From a checkpoint of a small contrastive audio-text model.
Model: encoder width 160, text encoder norm layernorm, text encoder activation gelu.
Training: adamw at rate 0.0014, 10600 steps, batches of 256.
Data: 39062 training examples, 69.5 epochs.
Rows from block 3 of the audio encoder of a small contrastive audio-text model, named by matrix and row number. Rows with one number within an expert belong to one neuron, the router's apart. Each number is 200 + 20 x the weight over its row's rms, rounded and kept within 0 to 999. All counts start at 0. After the name is the row's rms in percent of the matrix's.
After each expert's rows are labels from the 100 clips, of 14848, where the router gives the expert most weight on average: "peak on" is the class under the peak. Only what is clearly more common there than usual is listed. The data: synthesized solo parts of chorales (CocoChorales).
# router: router (encoder.blocks.3.mlp.router.weight, 16x160), inputs 80-159
# up: expert up (encoder.blocks.3.mlp.up, 16x160x160), inputs 80-159
# down: expert down (encoder.blocks.3.mlp.down, 16x160x160, transposed), outputs 80-159

# expert 8
router.8,094,195,198,219,163,222,210,176,188,179,216,203,227,225,209,178,213,239,193,169,190,204,185,208,183,243,202,209,158,202,173,184,188,186,198,181,206,219,146,230,213,216,204,167,225,175,159,200,217,240,212,206,212,218,199,202,206,186,211,213,202,197,227,203,213,231,165,191,202,214,166,212,166,194,193,182,191,190,197,170,206
up.0,111,190,209,165,211,167,188,189,215,183,211,195,209,150,183,192,185,237,170,180,211,229,198,183,247,184,161,181,213,230,223,180,198,188,190,207,178,200,208,184,213,196,197,235,212,216,181,148,190,213,191,210,218,219,236,194,177,191,201,211,203,288,192,188,195,197,213,194,242,174,224,202,218,175,232,175,202,174,188,189,175
down.0,126,186,206,170,170,163,158,215,207,171,164,208,191,159,193,220,221,218,224,205,216,159,195,160,238,186,220,200,190,190,215,203,185,210,202,169,203,209,192,194,199,240,213,222,226,234,180,227,194,183,182,189,199,192,210,195,177,230,185,221,202,229,186,187,191,174,221,187,188,174,194,214,216,219,212,150,215,206,196,160,173
up.1,096,214,200,165,253,229,173,237,211,214,190,203,172,169,194,213,206,204,195,229,209,182,190,197,235,203,234,160,205,233,233,246,200,219,206,213,208,203,201,214,213,202,190,179,182,233,156,225,198,180,172,168,175,191,229,190,164,215,182,173,190,211,190,175,189,176,221,207,194,205,245,214,206,201,185,183,211,200,208,197,199
down.1,092,203,194,201,182,180,218,164,202,208,212,184,224,209,190,201,192,210,172,212,211,226,252,199,204,190,187,206,202,209,200,206,236,186,183,261,184,200,163,186,189,197,197,193,179,197,201,244,213,173,175,204,182,199,234,223,186,208,150,199,214,194,210,168,192,196,208,206,190,178,211,206,217,152,196,202,191,208,195,212,228
up.2,085,186,181,196,194,186,182,203,209,193,163,167,244,225,169,203,174,199,199,196,206,210,209,197,185,172,186,198,200,185,242,191,202,140,193,207,210,208,192,197,220,172,249,197,166,200,204,199,193,224,207,215,174,218,205,216,223,185,193,206,206,205,232,204,171,231,171,223,205,232,185,197,210,177,201,178,174,197,194,204,211
down.2,096,201,200,208,208,221,185,181,187,207,184,188,191,227,229,192,209,197,187,181,178,226,167,212,159,221,194,228,189,170,166,175,193,203,211,202,191,206,238,206,201,189,205,200,204,165,214,185,190,211,202,205,193,199,215,206,209,198,225,219,182,203,235,240,199,180,163,230,180,208,208,158,209,224,225,206,194,204,182,188,210
up.3,115,203,184,172,198,204,207,177,226,222,192,218,200,196,171,227,197,208,180,231,183,220,206,204,209,200,177,204,216,235,207,208,237,193,168,218,178,227,211,205,215,188,203,215,164,195,180,226,205,221,208,174,172,169,219,204,205,228,167,182,209,192,197,218,189,190,229,219,212,178,198,252,202,170,172,153,178,203,227,189,191
down.3,127,166,192,176,205,166,196,208,215,211,226,200,193,202,211,215,204,207,221,223,232,187,210,195,213,197,180,203,209,213,190,201,232,220,191,215,190,213,217,214,182,179,228,204,189,208,166,205,207,206,214,190,163,162,208,242,210,241,191,180,225,192,175,200,195,193,238,207,218,160,180,194,184,181,176,200,187,205,225,191,188
peak on: C#4

# expert 6
router.6,123,197,203,163,180,191,201,182,208,225,173,193,169,218,245,186,203,208,195,201,201,232,258,211,232,172,203,201,198,207,235,225,209,230,163,178,203,212,265,182,195,172,213,226,215,206,196,194,176,172,171,184,204,193,172,181,230,234,200,212,204,210,165,218,213,200,221,201,199,173,193,177,219,228,195,195,186,183,181,197,212
up.0,099,234,179,221,183,198,160,203,175,197,190,234,203,207,205,258,208,171,189,201,226,223,201,236,219,223,168,200,181,168,211,195,211,216,186,185,217,190,215,184,206,199,196,200,191,224,203,192,179,207,203,231,202,211,189,204,207,166,167,192,191,198,204,206,229,191,172,203,221,198,183,198,185,212,211,191,205,253,191,197,236
down.0,090,209,203,238,202,205,170,222,203,221,178,252,173,188,173,207,197,164,205,201,207,194,209,218,190,172,194,213,160,196,197,175,177,214,195,190,254,169,168,212,184,226,220,163,208,216,222,223,210,171,212,228,202,242,172,192,210,210,198,176,220,225,209,205,192,172,225,231,204,170,184,203,184,183,218,205,207,252,184,207,184
up.1,107,205,215,227,195,184,222,191,191,212,227,196,240,209,208,201,191,219,194,166,191,172,155,180,181,209,171,218,199,221,165,222,204,163,188,226,189,241,211,201,199,212,203,191,227,182,215,199,203,219,176,182,184,174,196,227,185,208,201,214,186,209,204,192,188,239,190,183,164,216,213,197,206,205,221,220,232,185,193,263,178
down.1,117,204,215,194,191,185,240,204,196,192,172,197,228,198,178,182,188,213,187,167,189,184,198,221,233,177,203,218,202,220,195,213,223,176,194,198,173,180,191,234,186,204,244,197,207,172,188,194,188,210,229,196,201,196,193,215,194,195,242,207,222,212,228,207,184,216,239,198,180,198,214,195,171,160,194,199,173,169,177,188,172
up.2,116,177,214,241,221,231,175,187,235,195,183,227,204,172,207,192,184,209,204,212,202,176,209,164,157,210,201,186,206,200,164,214,171,202,236,200,205,184,211,185,174,211,208,199,203,185,215,228,212,226,195,191,200,203,193,207,211,172,199,191,239,200,219,204,145,223,184,196,181,219,195,196,186,232,189,199,248,186,174,187,196
down.2,116,194,176,204,199,212,174,219,216,184,182,170,200,170,209,182,185,198,192,194,191,192,193,192,214,197,198,227,219,181,241,225,166,166,214,175,203,212,224,209,150,202,213,208,219,176,209,234,211,238,231,193,226,208,189,214,204,193,213,204,213,212,173,202,183,217,181,213,182,176,196,156,172,249,188,146,199,195,166,181,183
up.3,109,206,209,214,186,178,207,194,202,218,176,220,265,197,193,199,190,189,215,176,188,160,153,171,198,199,159,228,193,217,196,208,214,147,219,224,192,239,188,220,209,215,212,194,218,207,226,201,210,204,203,182,187,228,199,228,155,190,209,197,185,198,197,198,169,198,219,179,194,226,212,221,216,161,219,214,189,200,208,243,173
down.3,102,229,205,208,211,204,226,206,197,187,193,219,229,203,191,181,202,201,180,160,170,203,205,232,229,180,195,205,196,208,191,185,230,165,208,224,149,182,209,201,193,200,234,191,197,185,181,195,167,192,222,199,195,178,212,212,195,196,249,244,218,240,233,206,189,208,225,204,203,188,230,209,198,146,210,194,183,158,218,234,198
peak on: F#3

# expert 10
router.10,114,204,183,218,245,211,206,187,220,170,197,202,213,196,213,204,174,217,216,190,179,202,194,226,181,226,224,207,215,232,174,252,220,192,207,211,204,211,176,162,193,200,216,163,142,213,205,207,177,223,210,162,216,195,185,232,201,158,186,182,195,233,178,214,236,194,197,233,200,215,216,205,211,231,197,196,195,189,230,222,232
up.0,120,213,182,227,179,225,199,190,205,205,196,199,183,196,180,213,184,153,189,189,167,198,210,171,197,216,204,194,235,199,197,232,191,175,240,197,209,172,230,180,178,170,209,188,181,171,184,240,166,207,199,189,222,226,185,203,242,195,175,232,234,183,182,205,195,210,199,198,189,205,207,190,144,215,187,195,204,207,173,200,199
down.0,120,210,169,177,202,224,196,202,215,182,169,200,203,183,183,211,157,188,173,174,180,186,201,189,209,180,210,202,184,179,206,214,166,180,220,207,189,189,222,199,181,213,200,218,177,216,219,219,185,231,212,198,211,204,191,248,204,173,186,221,244,214,203,202,150,209,203,233,184,174,191,236,200,217,196,184,200,173,194,206,193
up.1,094,185,167,216,188,208,206,195,198,196,216,179,167,196,198,207,178,221,185,212,179,211,192,232,211,179,206,186,180,191,208,201,224,183,210,214,194,184,172,220,186,214,204,192,179,191,192,207,192,179,195,205,250,228,221,243,214,185,166,203,212,216,221,188,184,199,191,208,201,189,223,181,206,172,222,231,214,194,157,192,189
down.1,100,217,167,205,174,210,216,200,234,204,184,190,179,184,192,207,199,204,184,201,202,223,192,201,229,185,225,189,174,246,190,207,222,194,190,211,199,226,202,200,207,209,239,200,193,182,195,224,159,181,198,181,214,193,195,233,187,208,218,208,204,243,215,196,194,171,241,221,150,202,225,208,194,174,238,189,207,194,178,177,206
up.2,106,192,173,204,192,194,178,194,219,244,203,199,207,192,213,268,174,180,195,169,221,158,190,170,221,181,164,220,174,193,196,207,162,219,187,180,231,179,226,224,190,196,224,243,214,191,199,188,213,217,199,197,213,183,212,210,206,183,207,171,210,180,211,227,170,235,205,202,207,206,180,218,195,211,205,215,198,207,159,165,164
down.2,109,164,186,188,158,191,184,203,231,214,172,199,198,193,201,237,153,175,223,198,206,211,182,192,192,188,156,213,172,196,169,212,179,214,198,176,223,188,221,224,173,213,222,201,211,185,202,215,225,207,210,211,195,192,174,207,207,193,198,185,190,168,230,179,163,206,208,220,197,176,163,228,200,218,210,152,191,199,181,188,191
up.3,092,200,187,201,202,183,181,177,184,188,201,200,191,192,159,235,181,173,160,222,170,189,202,144,181,220,186,206,232,210,199,235,163,201,214,178,210,177,210,198,215,189,218,204,199,214,221,212,209,207,210,183,208,221,176,186,242,185,153,219,219,138,182,219,171,203,186,206,202,229,167,223,146,228,171,195,195,209,199,186,201
down.3,087,210,204,197,210,222,260,189,246,191,208,201,226,190,200,187,174,210,191,174,190,200,190,216,169,195,239,173,198,183,191,215,183,182,189,217,191,189,199,175,202,195,180,210,185,200,204,222,189,258,216,202,227,193,149,222,216,156,190,217,227,196,203,206,195,220,195,201,194,212,198,227,189,235,169,186,210,186,194,209,200
peak on: E4

# expert 14
router.14,077,208,198,210,184,183,232,181,196,189,217,231,216,186,202,179,222,198,220,178,224,186,178,212,191,202,228,220,196,185,199,167,200,188,196,188,227,172,168,233,201,248,175,203,202,188,203,229,185,186,193,220,207,196,186,220,226,183,241,192,197,172,220,168,214,187,196,221,162,198,187,194,180,211,179,165,232,192,207,196,181
up.0,085,179,203,206,189,209,222,169,189,206,196,192,183,224,175,241,196,171,193,215,205,214,184,182,226,191,217,254,188,190,191,219,219,193,198,178,162,210,187,215,193,218,177,224,179,164,203,186,192,191,202,237,194,194,265,210,187,185,222,167,167,179,173,205,181,228,211,188,175,207,206,231,198,206,185,242,166,221,184,185,210
down.0,080,192,237,219,193,184,207,204,217,183,234,193,202,198,210,181,212,213,174,207,203,200,178,216,181,209,249,197,218,187,176,197,218,199,178,213,205,183,188,191,184,156,162,198,184,162,193,213,204,223,175,205,202,212,178,211,223,150,204,206,201,216,209,187,185,222,188,196,161,215,232,198,199,177,194,223,210,217,179,187,192
up.1,109,216,188,221,205,207,196,198,197,209,179,219,159,225,236,223,187,188,163,217,196,232,219,196,211,231,185,234,168,197,205,222,217,240,202,195,208,240,203,202,174,188,203,223,187,215,237,186,222,187,211,233,168,184,191,188,201,196,188,164,161,208,196,226,174,229,205,197,218,225,198,218,188,213,199,209,187,217,208,212,219
down.1,089,157,209,172,185,216,212,210,222,169,184,169,233,181,177,197,168,211,251,192,182,201,205,166,205,186,248,168,213,184,188,228,232,186,169,212,191,175,192,205,193,192,214,208,175,184,198,218,199,224,218,206,225,206,210,210,195,189,178,214,174,199,230,198,171,183,190,192,191,213,209,205,224,223,209,212,179,184,200,193,209
up.2,087,207,224,211,201,200,239,175,206,202,198,216,233,232,172,220,213,194,195,191,202,206,216,200,190,233,207,200,217,212,213,215,213,202,192,180,182,202,183,168,184,166,178,208,197,188,199,189,191,183,172,187,225,170,236,218,186,226,225,175,167,213,147,199,166,213,189,188,202,189,214,215,186,215,181,179,195,238,191,200,219
down.2,092,193,194,204,188,191,189,236,218,197,239,195,177,171,213,197,224,205,202,197,192,164,219,189,196,224,210,198,200,149,215,205,194,199,224,200,206,201,186,148,168,163,182,202,214,167,167,198,201,219,218,204,194,205,191,174,222,188,220,204,227,141,201,217,187,242,202,211,157,203,217,212,191,233,207,170,242,219,181,155,208
up.3,093,192,234,214,189,182,243,179,218,201,204,221,219,216,197,227,208,206,201,197,211,218,216,201,204,250,200,211,210,205,173,229,215,217,210,175,178,205,214,183,187,190,193,230,211,199,196,199,178,193,180,204,220,175,237,214,197,220,216,182,150,190,169,193,205,189,174,205,194,179,190,209,185,226,185,175,190,228,217,212,216
down.3,104,204,192,199,162,211,209,221,229,187,208,198,186,180,193,199,223,186,180,183,198,157,212,204,179,225,203,198,200,170,218,209,197,213,233,206,212,193,185,158,181,185,185,200,210,181,179,204,183,202,224,207,205,178,197,213,250,194,225,188,240,154,199,224,194,229,215,202,152,179,206,189,194,225,207,197,223,199,189,161,228
peak on: silence; D4

# expert 12
router.12,121,179,207,170,187,203,182,201,198,198,188,205,223,204,192,195,206,172,172,240,193,217,189,162,180,214,205,175,226,208,198,218,199,228,206,225,171,201,175,184,207,189,212,227,192,162,174,213,239,209,204,170,198,182,214,201,210,202,174,182,224,178,207,188,189,194,191,172,175,177,196,182,202,219,222,186,217,189,199,188,173
up.0,126,199,225,199,232,225,213,224,184,205,177,224,161,191,178,223,205,178,174,235,201,199,160,208,188,216,182,174,204,198,217,199,172,223,203,176,212,223,210,235,222,198,204,209,223,204,209,179,214,187,203,190,203,185,220,204,198,219,170,222,190,186,193,232,194,209,190,195,219,221,191,227,212,172,157,189,176,210,224,218,199
down.0,125,173,206,204,179,223,157,223,214,213,170,203,216,183,215,211,180,179,240,208,192,196,188,191,223,196,150,206,210,160,210,193,199,193,183,195,203,224,182,210,196,202,213,219,222,199,224,190,227,199,207,217,186,202,216,174,201,204,197,180,193,145,225,204,192,206,236,179,193,205,186,252,213,197,176,191,157,182,188,200,202
up.1,103,188,240,186,193,208,240,222,212,183,224,227,174,211,186,169,257,203,211,217,201,200,218,197,184,191,215,165,220,207,199,171,218,200,176,190,189,203,194,181,221,177,201,168,243,203,216,209,206,166,205,212,181,196,199,173,207,243,212,199,201,186,186,192,222,175,199,141,225,184,178,188,176,197,232,206,216,218,224,200,213
down.1,105,227,231,156,177,179,236,241,175,207,157,211,224,178,170,193,234,210,198,222,202,194,217,218,159,210,235,176,203,209,219,211,225,204,168,196,234,190,156,200,229,175,184,199,203,200,200,212,183,196,232,209,185,212,169,169,164,203,181,212,206,197,221,192,187,141,186,211,199,200,211,195,175,204,202,189,194,198,174,228,205
up.2,088,189,191,221,235,201,186,208,195,166,208,193,204,255,213,181,195,257,194,183,177,185,171,219,185,225,199,204,218,219,201,185,246,177,181,186,231,219,197,188,220,183,187,202,162,181,200,201,208,188,225,202,195,180,206,207,213,195,205,176,207,201,214,190,191,200,200,202,234,233,183,203,207,190,169,200,217,212,259,214,211
down.2,101,184,154,222,189,167,232,178,223,175,214,219,199,243,193,183,187,221,200,173,189,203,188,219,182,209,210,203,218,231,201,184,211,183,200,202,200,213,183,220,199,168,196,174,224,189,185,213,207,200,257,222,198,187,177,237,215,219,226,186,226,197,180,229,203,208,196,194,180,213,169,173,144,182,170,208,197,201,203,227,191
up.3,118,212,228,198,229,229,226,210,188,195,172,221,139,200,166,230,207,172,174,235,182,211,170,210,204,210,189,185,205,202,208,184,170,216,209,177,190,227,209,244,219,192,199,213,219,199,199,188,208,179,184,193,200,188,209,218,191,234,177,220,186,186,193,213,201,204,196,208,210,212,192,234,218,187,167,187,169,205,221,215,213
down.3,121,173,217,188,183,226,168,219,206,226,182,189,215,173,218,214,175,174,244,224,203,196,197,185,220,196,164,189,215,161,196,205,197,198,182,199,194,214,172,207,191,211,219,228,213,214,221,195,234,211,205,207,177,210,194,173,202,201,192,180,182,152,232,204,201,203,239,176,194,203,193,235,213,197,170,190,160,193,177,189,187
peak on: B3; A#3

# expert 11
router.11,116,198,220,176,194,188,177,220,205,184,174,188,185,180,176,204,206,211,190,208,197,220,210,197,194,209,174,185,199,192,218,177,189,208,211,203,179,223,176,217,194,229,217,228,213,228,187,185,205,163,210,259,174,185,252,198,159,239,199,232,218,236,197,190,186,214,216,178,226,187,217,209,210,170,230,181,154,173,199,205,177
up.0,111,199,170,178,190,195,222,200,216,216,165,184,224,198,221,193,225,220,246,210,183,212,222,215,209,212,205,232,175,166,191,212,219,216,199,228,254,205,196,240,178,226,219,184,181,221,183,201,170,204,213,195,188,179,183,186,183,222,182,188,192,189,218,211,202,164,212,178,185,211,205,199,228,208,202,157,218,227,202,202,208
down.0,095,165,201,188,155,169,179,217,201,210,204,181,175,183,187,201,217,216,199,212,235,216,191,154,198,189,165,202,222,154,224,193,186,199,208,170,189,236,173,217,179,214,228,211,207,229,194,193,222,189,176,233,182,224,231,193,223,209,201,196,217,186,217,171,238,207,199,173,216,174,169,220,197,212,189,203,184,199,218,159,188
up.1,087,143,207,186,227,198,223,158,178,210,219,198,203,227,206,180,175,194,202,217,236,201,187,212,183,230,221,191,218,231,177,186,233,196,166,216,200,192,230,190,174,145,200,187,223,203,219,201,193,169,167,190,193,197,179,185,225,195,199,202,189,191,197,148,207,184,175,167,228,186,184,240,228,196,195,198,220,199,185,248,212
down.1,075,216,203,194,201,167,191,182,226,188,217,185,230,188,226,189,200,205,213,186,192,222,209,216,216,206,197,214,229,213,174,193,201,156,185,232,176,207,207,181,232,189,192,194,218,189,183,214,224,207,215,189,213,178,250,210,158,182,238,226,202,198,213,196,206,145,178,191,197,248,230,220,181,183,226,212,188,208,187,191,197
up.2,092,170,206,209,183,230,200,199,214,168,193,183,187,214,198,217,221,204,190,176,194,198,170,206,165,191,213,201,194,160,216,187,180,182,234,187,202,213,196,201,204,203,167,194,182,198,227,196,212,209,201,201,222,226,188,208,216,202,191,209,207,195,191,209,182,230,186,194,235,204,187,224,173,203,186,184,203,180,195,189,197
down.2,085,209,196,184,215,182,166,206,171,174,142,217,217,159,195,209,222,224,190,182,172,163,200,211,204,222,210,203,177,200,201,211,169,225,202,203,207,227,224,201,212,184,175,215,221,206,179,230,183,231,194,177,229,203,173,234,168,217,188,244,206,197,181,220,191,164,197,204,157,177,203,184,198,232,198,175,218,206,177,190,186
up.3,116,187,201,229,182,187,177,183,206,224,201,177,183,188,199,225,165,180,210,230,197,168,196,172,177,191,205,233,176,215,218,179,206,172,187,186,231,166,213,200,199,179,223,201,205,211,239,211,190,207,230,193,188,183,178,213,209,166,225,212,197,166,212,200,177,199,219,187,220,216,154,198,184,189,236,231,210,241,172,165,199
down.3,092,188,196,235,193,189,169,201,218,195,186,189,156,225,193,199,188,176,212,240,207,189,224,202,200,175,195,243,183,217,194,173,209,186,180,188,218,195,188,196,192,192,226,188,231,221,225,210,204,194,236,188,171,192,200,210,195,194,192,207,229,204,222,213,178,161,211,197,209,193,158,225,160,174,234,211,179,232,173,159,200
peak on: C5

# expert 2
router.2,084,225,185,241,187,190,203,172,215,210,246,196,210,178,224,175,200,220,236,195,226,198,163,243,194,215,204,214,196,209,191,206,218,192,183,206,225,175,157,226,176,200,201,191,218,189,188,226,213,190,203,213,199,184,229,224,196,180,219,158,212,204,212,169,199,211,195,220,181,187,221,197,198,209,216,185,248,247,187,199,177
up.0,096,223,215,209,182,188,207,182,198,259,239,211,211,234,236,212,201,220,188,173,232,214,181,200,213,200,164,227,207,231,169,200,201,240,199,191,222,220,226,192,207,219,174,230,204,204,200,166,225,191,175,211,193,181,217,176,215,231,177,203,176,185,217,203,218,211,160,184,214,187,203,224,193,219,199,219,204,238,227,212,191
down.0,104,136,225,163,207,171,204,192,170,206,188,184,215,203,192,218,182,229,188,200,231,194,209,159,197,215,195,196,244,220,163,223,188,217,218,197,175,213,196,218,216,197,207,227,220,209,203,194,260,194,192,206,181,159,241,197,154,218,187,188,171,194,192,179,216,194,169,177,203,164,168,231,232,203,179,202,202,205,198,186,182
up.1,079,204,204,205,198,184,200,183,189,236,198,190,184,215,216,236,210,199,203,186,220,197,195,162,185,209,151,208,206,214,178,215,179,232,200,166,232,184,215,188,212,184,192,215,202,214,205,221,216,186,191,195,211,199,201,205,227,189,206,184,193,152,179,226,213,201,159,197,211,182,199,231,220,187,175,214,195,243,232,185,209
down.1,083,154,217,198,202,203,194,222,193,165,192,198,254,201,167,208,196,211,210,172,213,196,212,207,206,183,206,173,219,209,164,188,189,183,193,200,164,187,190,227,187,182,175,168,237,185,188,176,226,202,226,205,209,161,234,217,181,221,189,189,202,230,220,195,219,168,160,197,190,187,180,207,199,210,183,222,212,206,185,204,178
up.2,103,210,197,159,216,213,202,202,156,228,174,199,187,194,216,231,208,171,192,225,179,185,165,163,183,200,198,199,191,200,202,207,168,213,210,184,217,209,225,193,220,210,204,227,163,231,219,176,228,224,227,206,218,214,162,187,199,217,137,214,210,189,190,237,173,203,185,214,226,203,186,204,204,220,180,230,149,170,206,199,202
down.2,091,238,211,221,182,241,157,178,173,195,210,201,174,204,200,152,215,214,197,190,194,142,178,216,161,195,217,195,161,205,219,150,174,208,207,226,209,194,197,206,191,185,216,185,189,229,201,202,196,212,196,194,218,212,190,223,203,218,212,196,239,210,227,209,175,207,243,212,209,143,197,219,205,196,211,199,192,218,209,192,185
up.3,108,228,197,200,197,182,184,200,171,214,202,190,189,212,183,218,197,197,172,183,218,214,208,191,213,176,157,233,168,209,231,206,163,210,225,188,174,246,196,205,224,204,187,234,179,234,206,185,243,202,189,192,199,197,219,189,179,203,185,200,207,192,160,191,189,202,192,206,223,183,206,239,213,212,171,167,186,200,237,184,218
down.3,071,179,181,202,195,192,218,194,194,219,192,216,224,226,193,187,211,196,195,196,184,206,200,214,187,200,212,221,197,199,207,173,256,203,204,208,184,206,183,195,205,204,215,200,165,213,205,197,213,208,219,219,238,216,179,224,206,220,210,211,189,193,204,210,170,187,223,190,187,214,214,168,175,167,194,234,206,191,201,211,200
peak on: E5

# expert 13
router.13,091,228,167,227,199,216,169,200,227,222,234,206,213,179,200,197,220,176,201,161,206,199,218,190,233,178,208,211,179,182,224,174,208,154,220,218,204,202,154,220,201,201,221,183,206,201,185,241,189,187,184,198,238,229,228,203,224,181,229,174,202,213,190,163,180,173,168,202,190,183,205,188,164,215,200,226,200,202,184,204,204
up.0,101,207,263,205,183,179,210,230,197,166,220,200,203,222,184,200,224,214,207,195,224,176,170,227,162,199,216,172,202,189,213,225,188,226,213,167,217,203,191,163,218,200,196,197,193,213,201,208,198,165,193,204,188,217,218,186,175,195,198,195,200,170,155,181,217,179,193,195,206,203,228,198,217,179,171,197,187,217,234,216,189
down.0,103,195,209,192,213,200,221,234,230,207,232,234,195,199,184,143,238,191,212,207,193,176,188,245,182,163,213,165,166,225,209,185,192,181,221,192,219,189,217,212,177,204,205,199,193,214,210,204,189,198,203,167,189,207,176,180,193,222,213,174,211,210,178,195,194,210,222,219,224,172,197,197,167,194,176,176,209,190,223,222,191
up.1,115,178,217,190,229,188,219,196,172,183,156,221,177,208,209,245,191,187,185,212,185,192,217,211,174,217,173,177,209,215,182,227,193,232,214,196,207,220,219,194,224,177,177,223,196,193,208,167,237,208,175,179,176,196,189,166,194,213,184,207,177,178,189,243,186,222,197,188,230,240,206,226,196,192,184,208,213,209,226,203,234
down.1,079,187,180,196,210,178,197,190,163,214,189,211,184,202,192,180,195,212,206,216,179,199,182,224,203,148,220,199,209,229,215,184,182,168,226,219,195,211,189,175,211,185,187,199,167,208,224,230,163,189,198,187,218,242,205,218,186,207,226,205,195,211,183,192,169,203,195,165,214,229,203,196,194,193,182,193,180,225,236,225,206
up.2,098,188,217,196,187,175,220,188,176,196,174,235,206,228,187,225,210,202,215,193,210,171,172,224,189,232,191,190,209,229,202,232,211,206,203,175,208,205,237,213,227,163,202,205,199,211,220,186,193,206,218,180,175,202,171,195,167,206,192,196,162,185,174,213,175,219,211,177,240,212,190,221,193,175,205,205,215,206,238,208,197
down.2,070,186,194,216,177,177,189,229,178,207,220,185,192,206,199,171,197,205,207,211,193,237,215,198,200,163,194,233,224,156,222,160,204,172,192,220,193,230,152,181,198,190,187,202,207,209,220,193,198,205,206,219,214,218,197,190,205,178,204,216,213,224,213,189,163,217,205,179,207,207,224,182,188,211,222,226,201,194,182,209,223
up.3,081,185,201,229,205,205,208,187,223,185,196,195,165,172,201,219,186,252,213,174,201,198,183,207,207,168,214,200,186,218,210,205,211,203,226,179,177,175,217,203,201,208,191,160,174,202,222,206,205,224,181,182,211,212,187,249,204,194,204,225,210,256,155,212,170,206,182,197,197,221,183,207,195,191,192,201,208,195,214,200,198
down.3,084,156,188,206,202,217,186,188,189,186,188,196,190,164,225,199,197,190,191,205,178,187,179,192,236,220,194,198,203,220,201,247,158,184,221,169,223,166,211,230,188,186,221,173,178,208,199,209,195,236,204,228,197,197,207,222,235,200,177,202,216,223,210,239,188,211,194,190,217,189,213,195,167,208,174,221,182,240,215,193,199
peak on: A4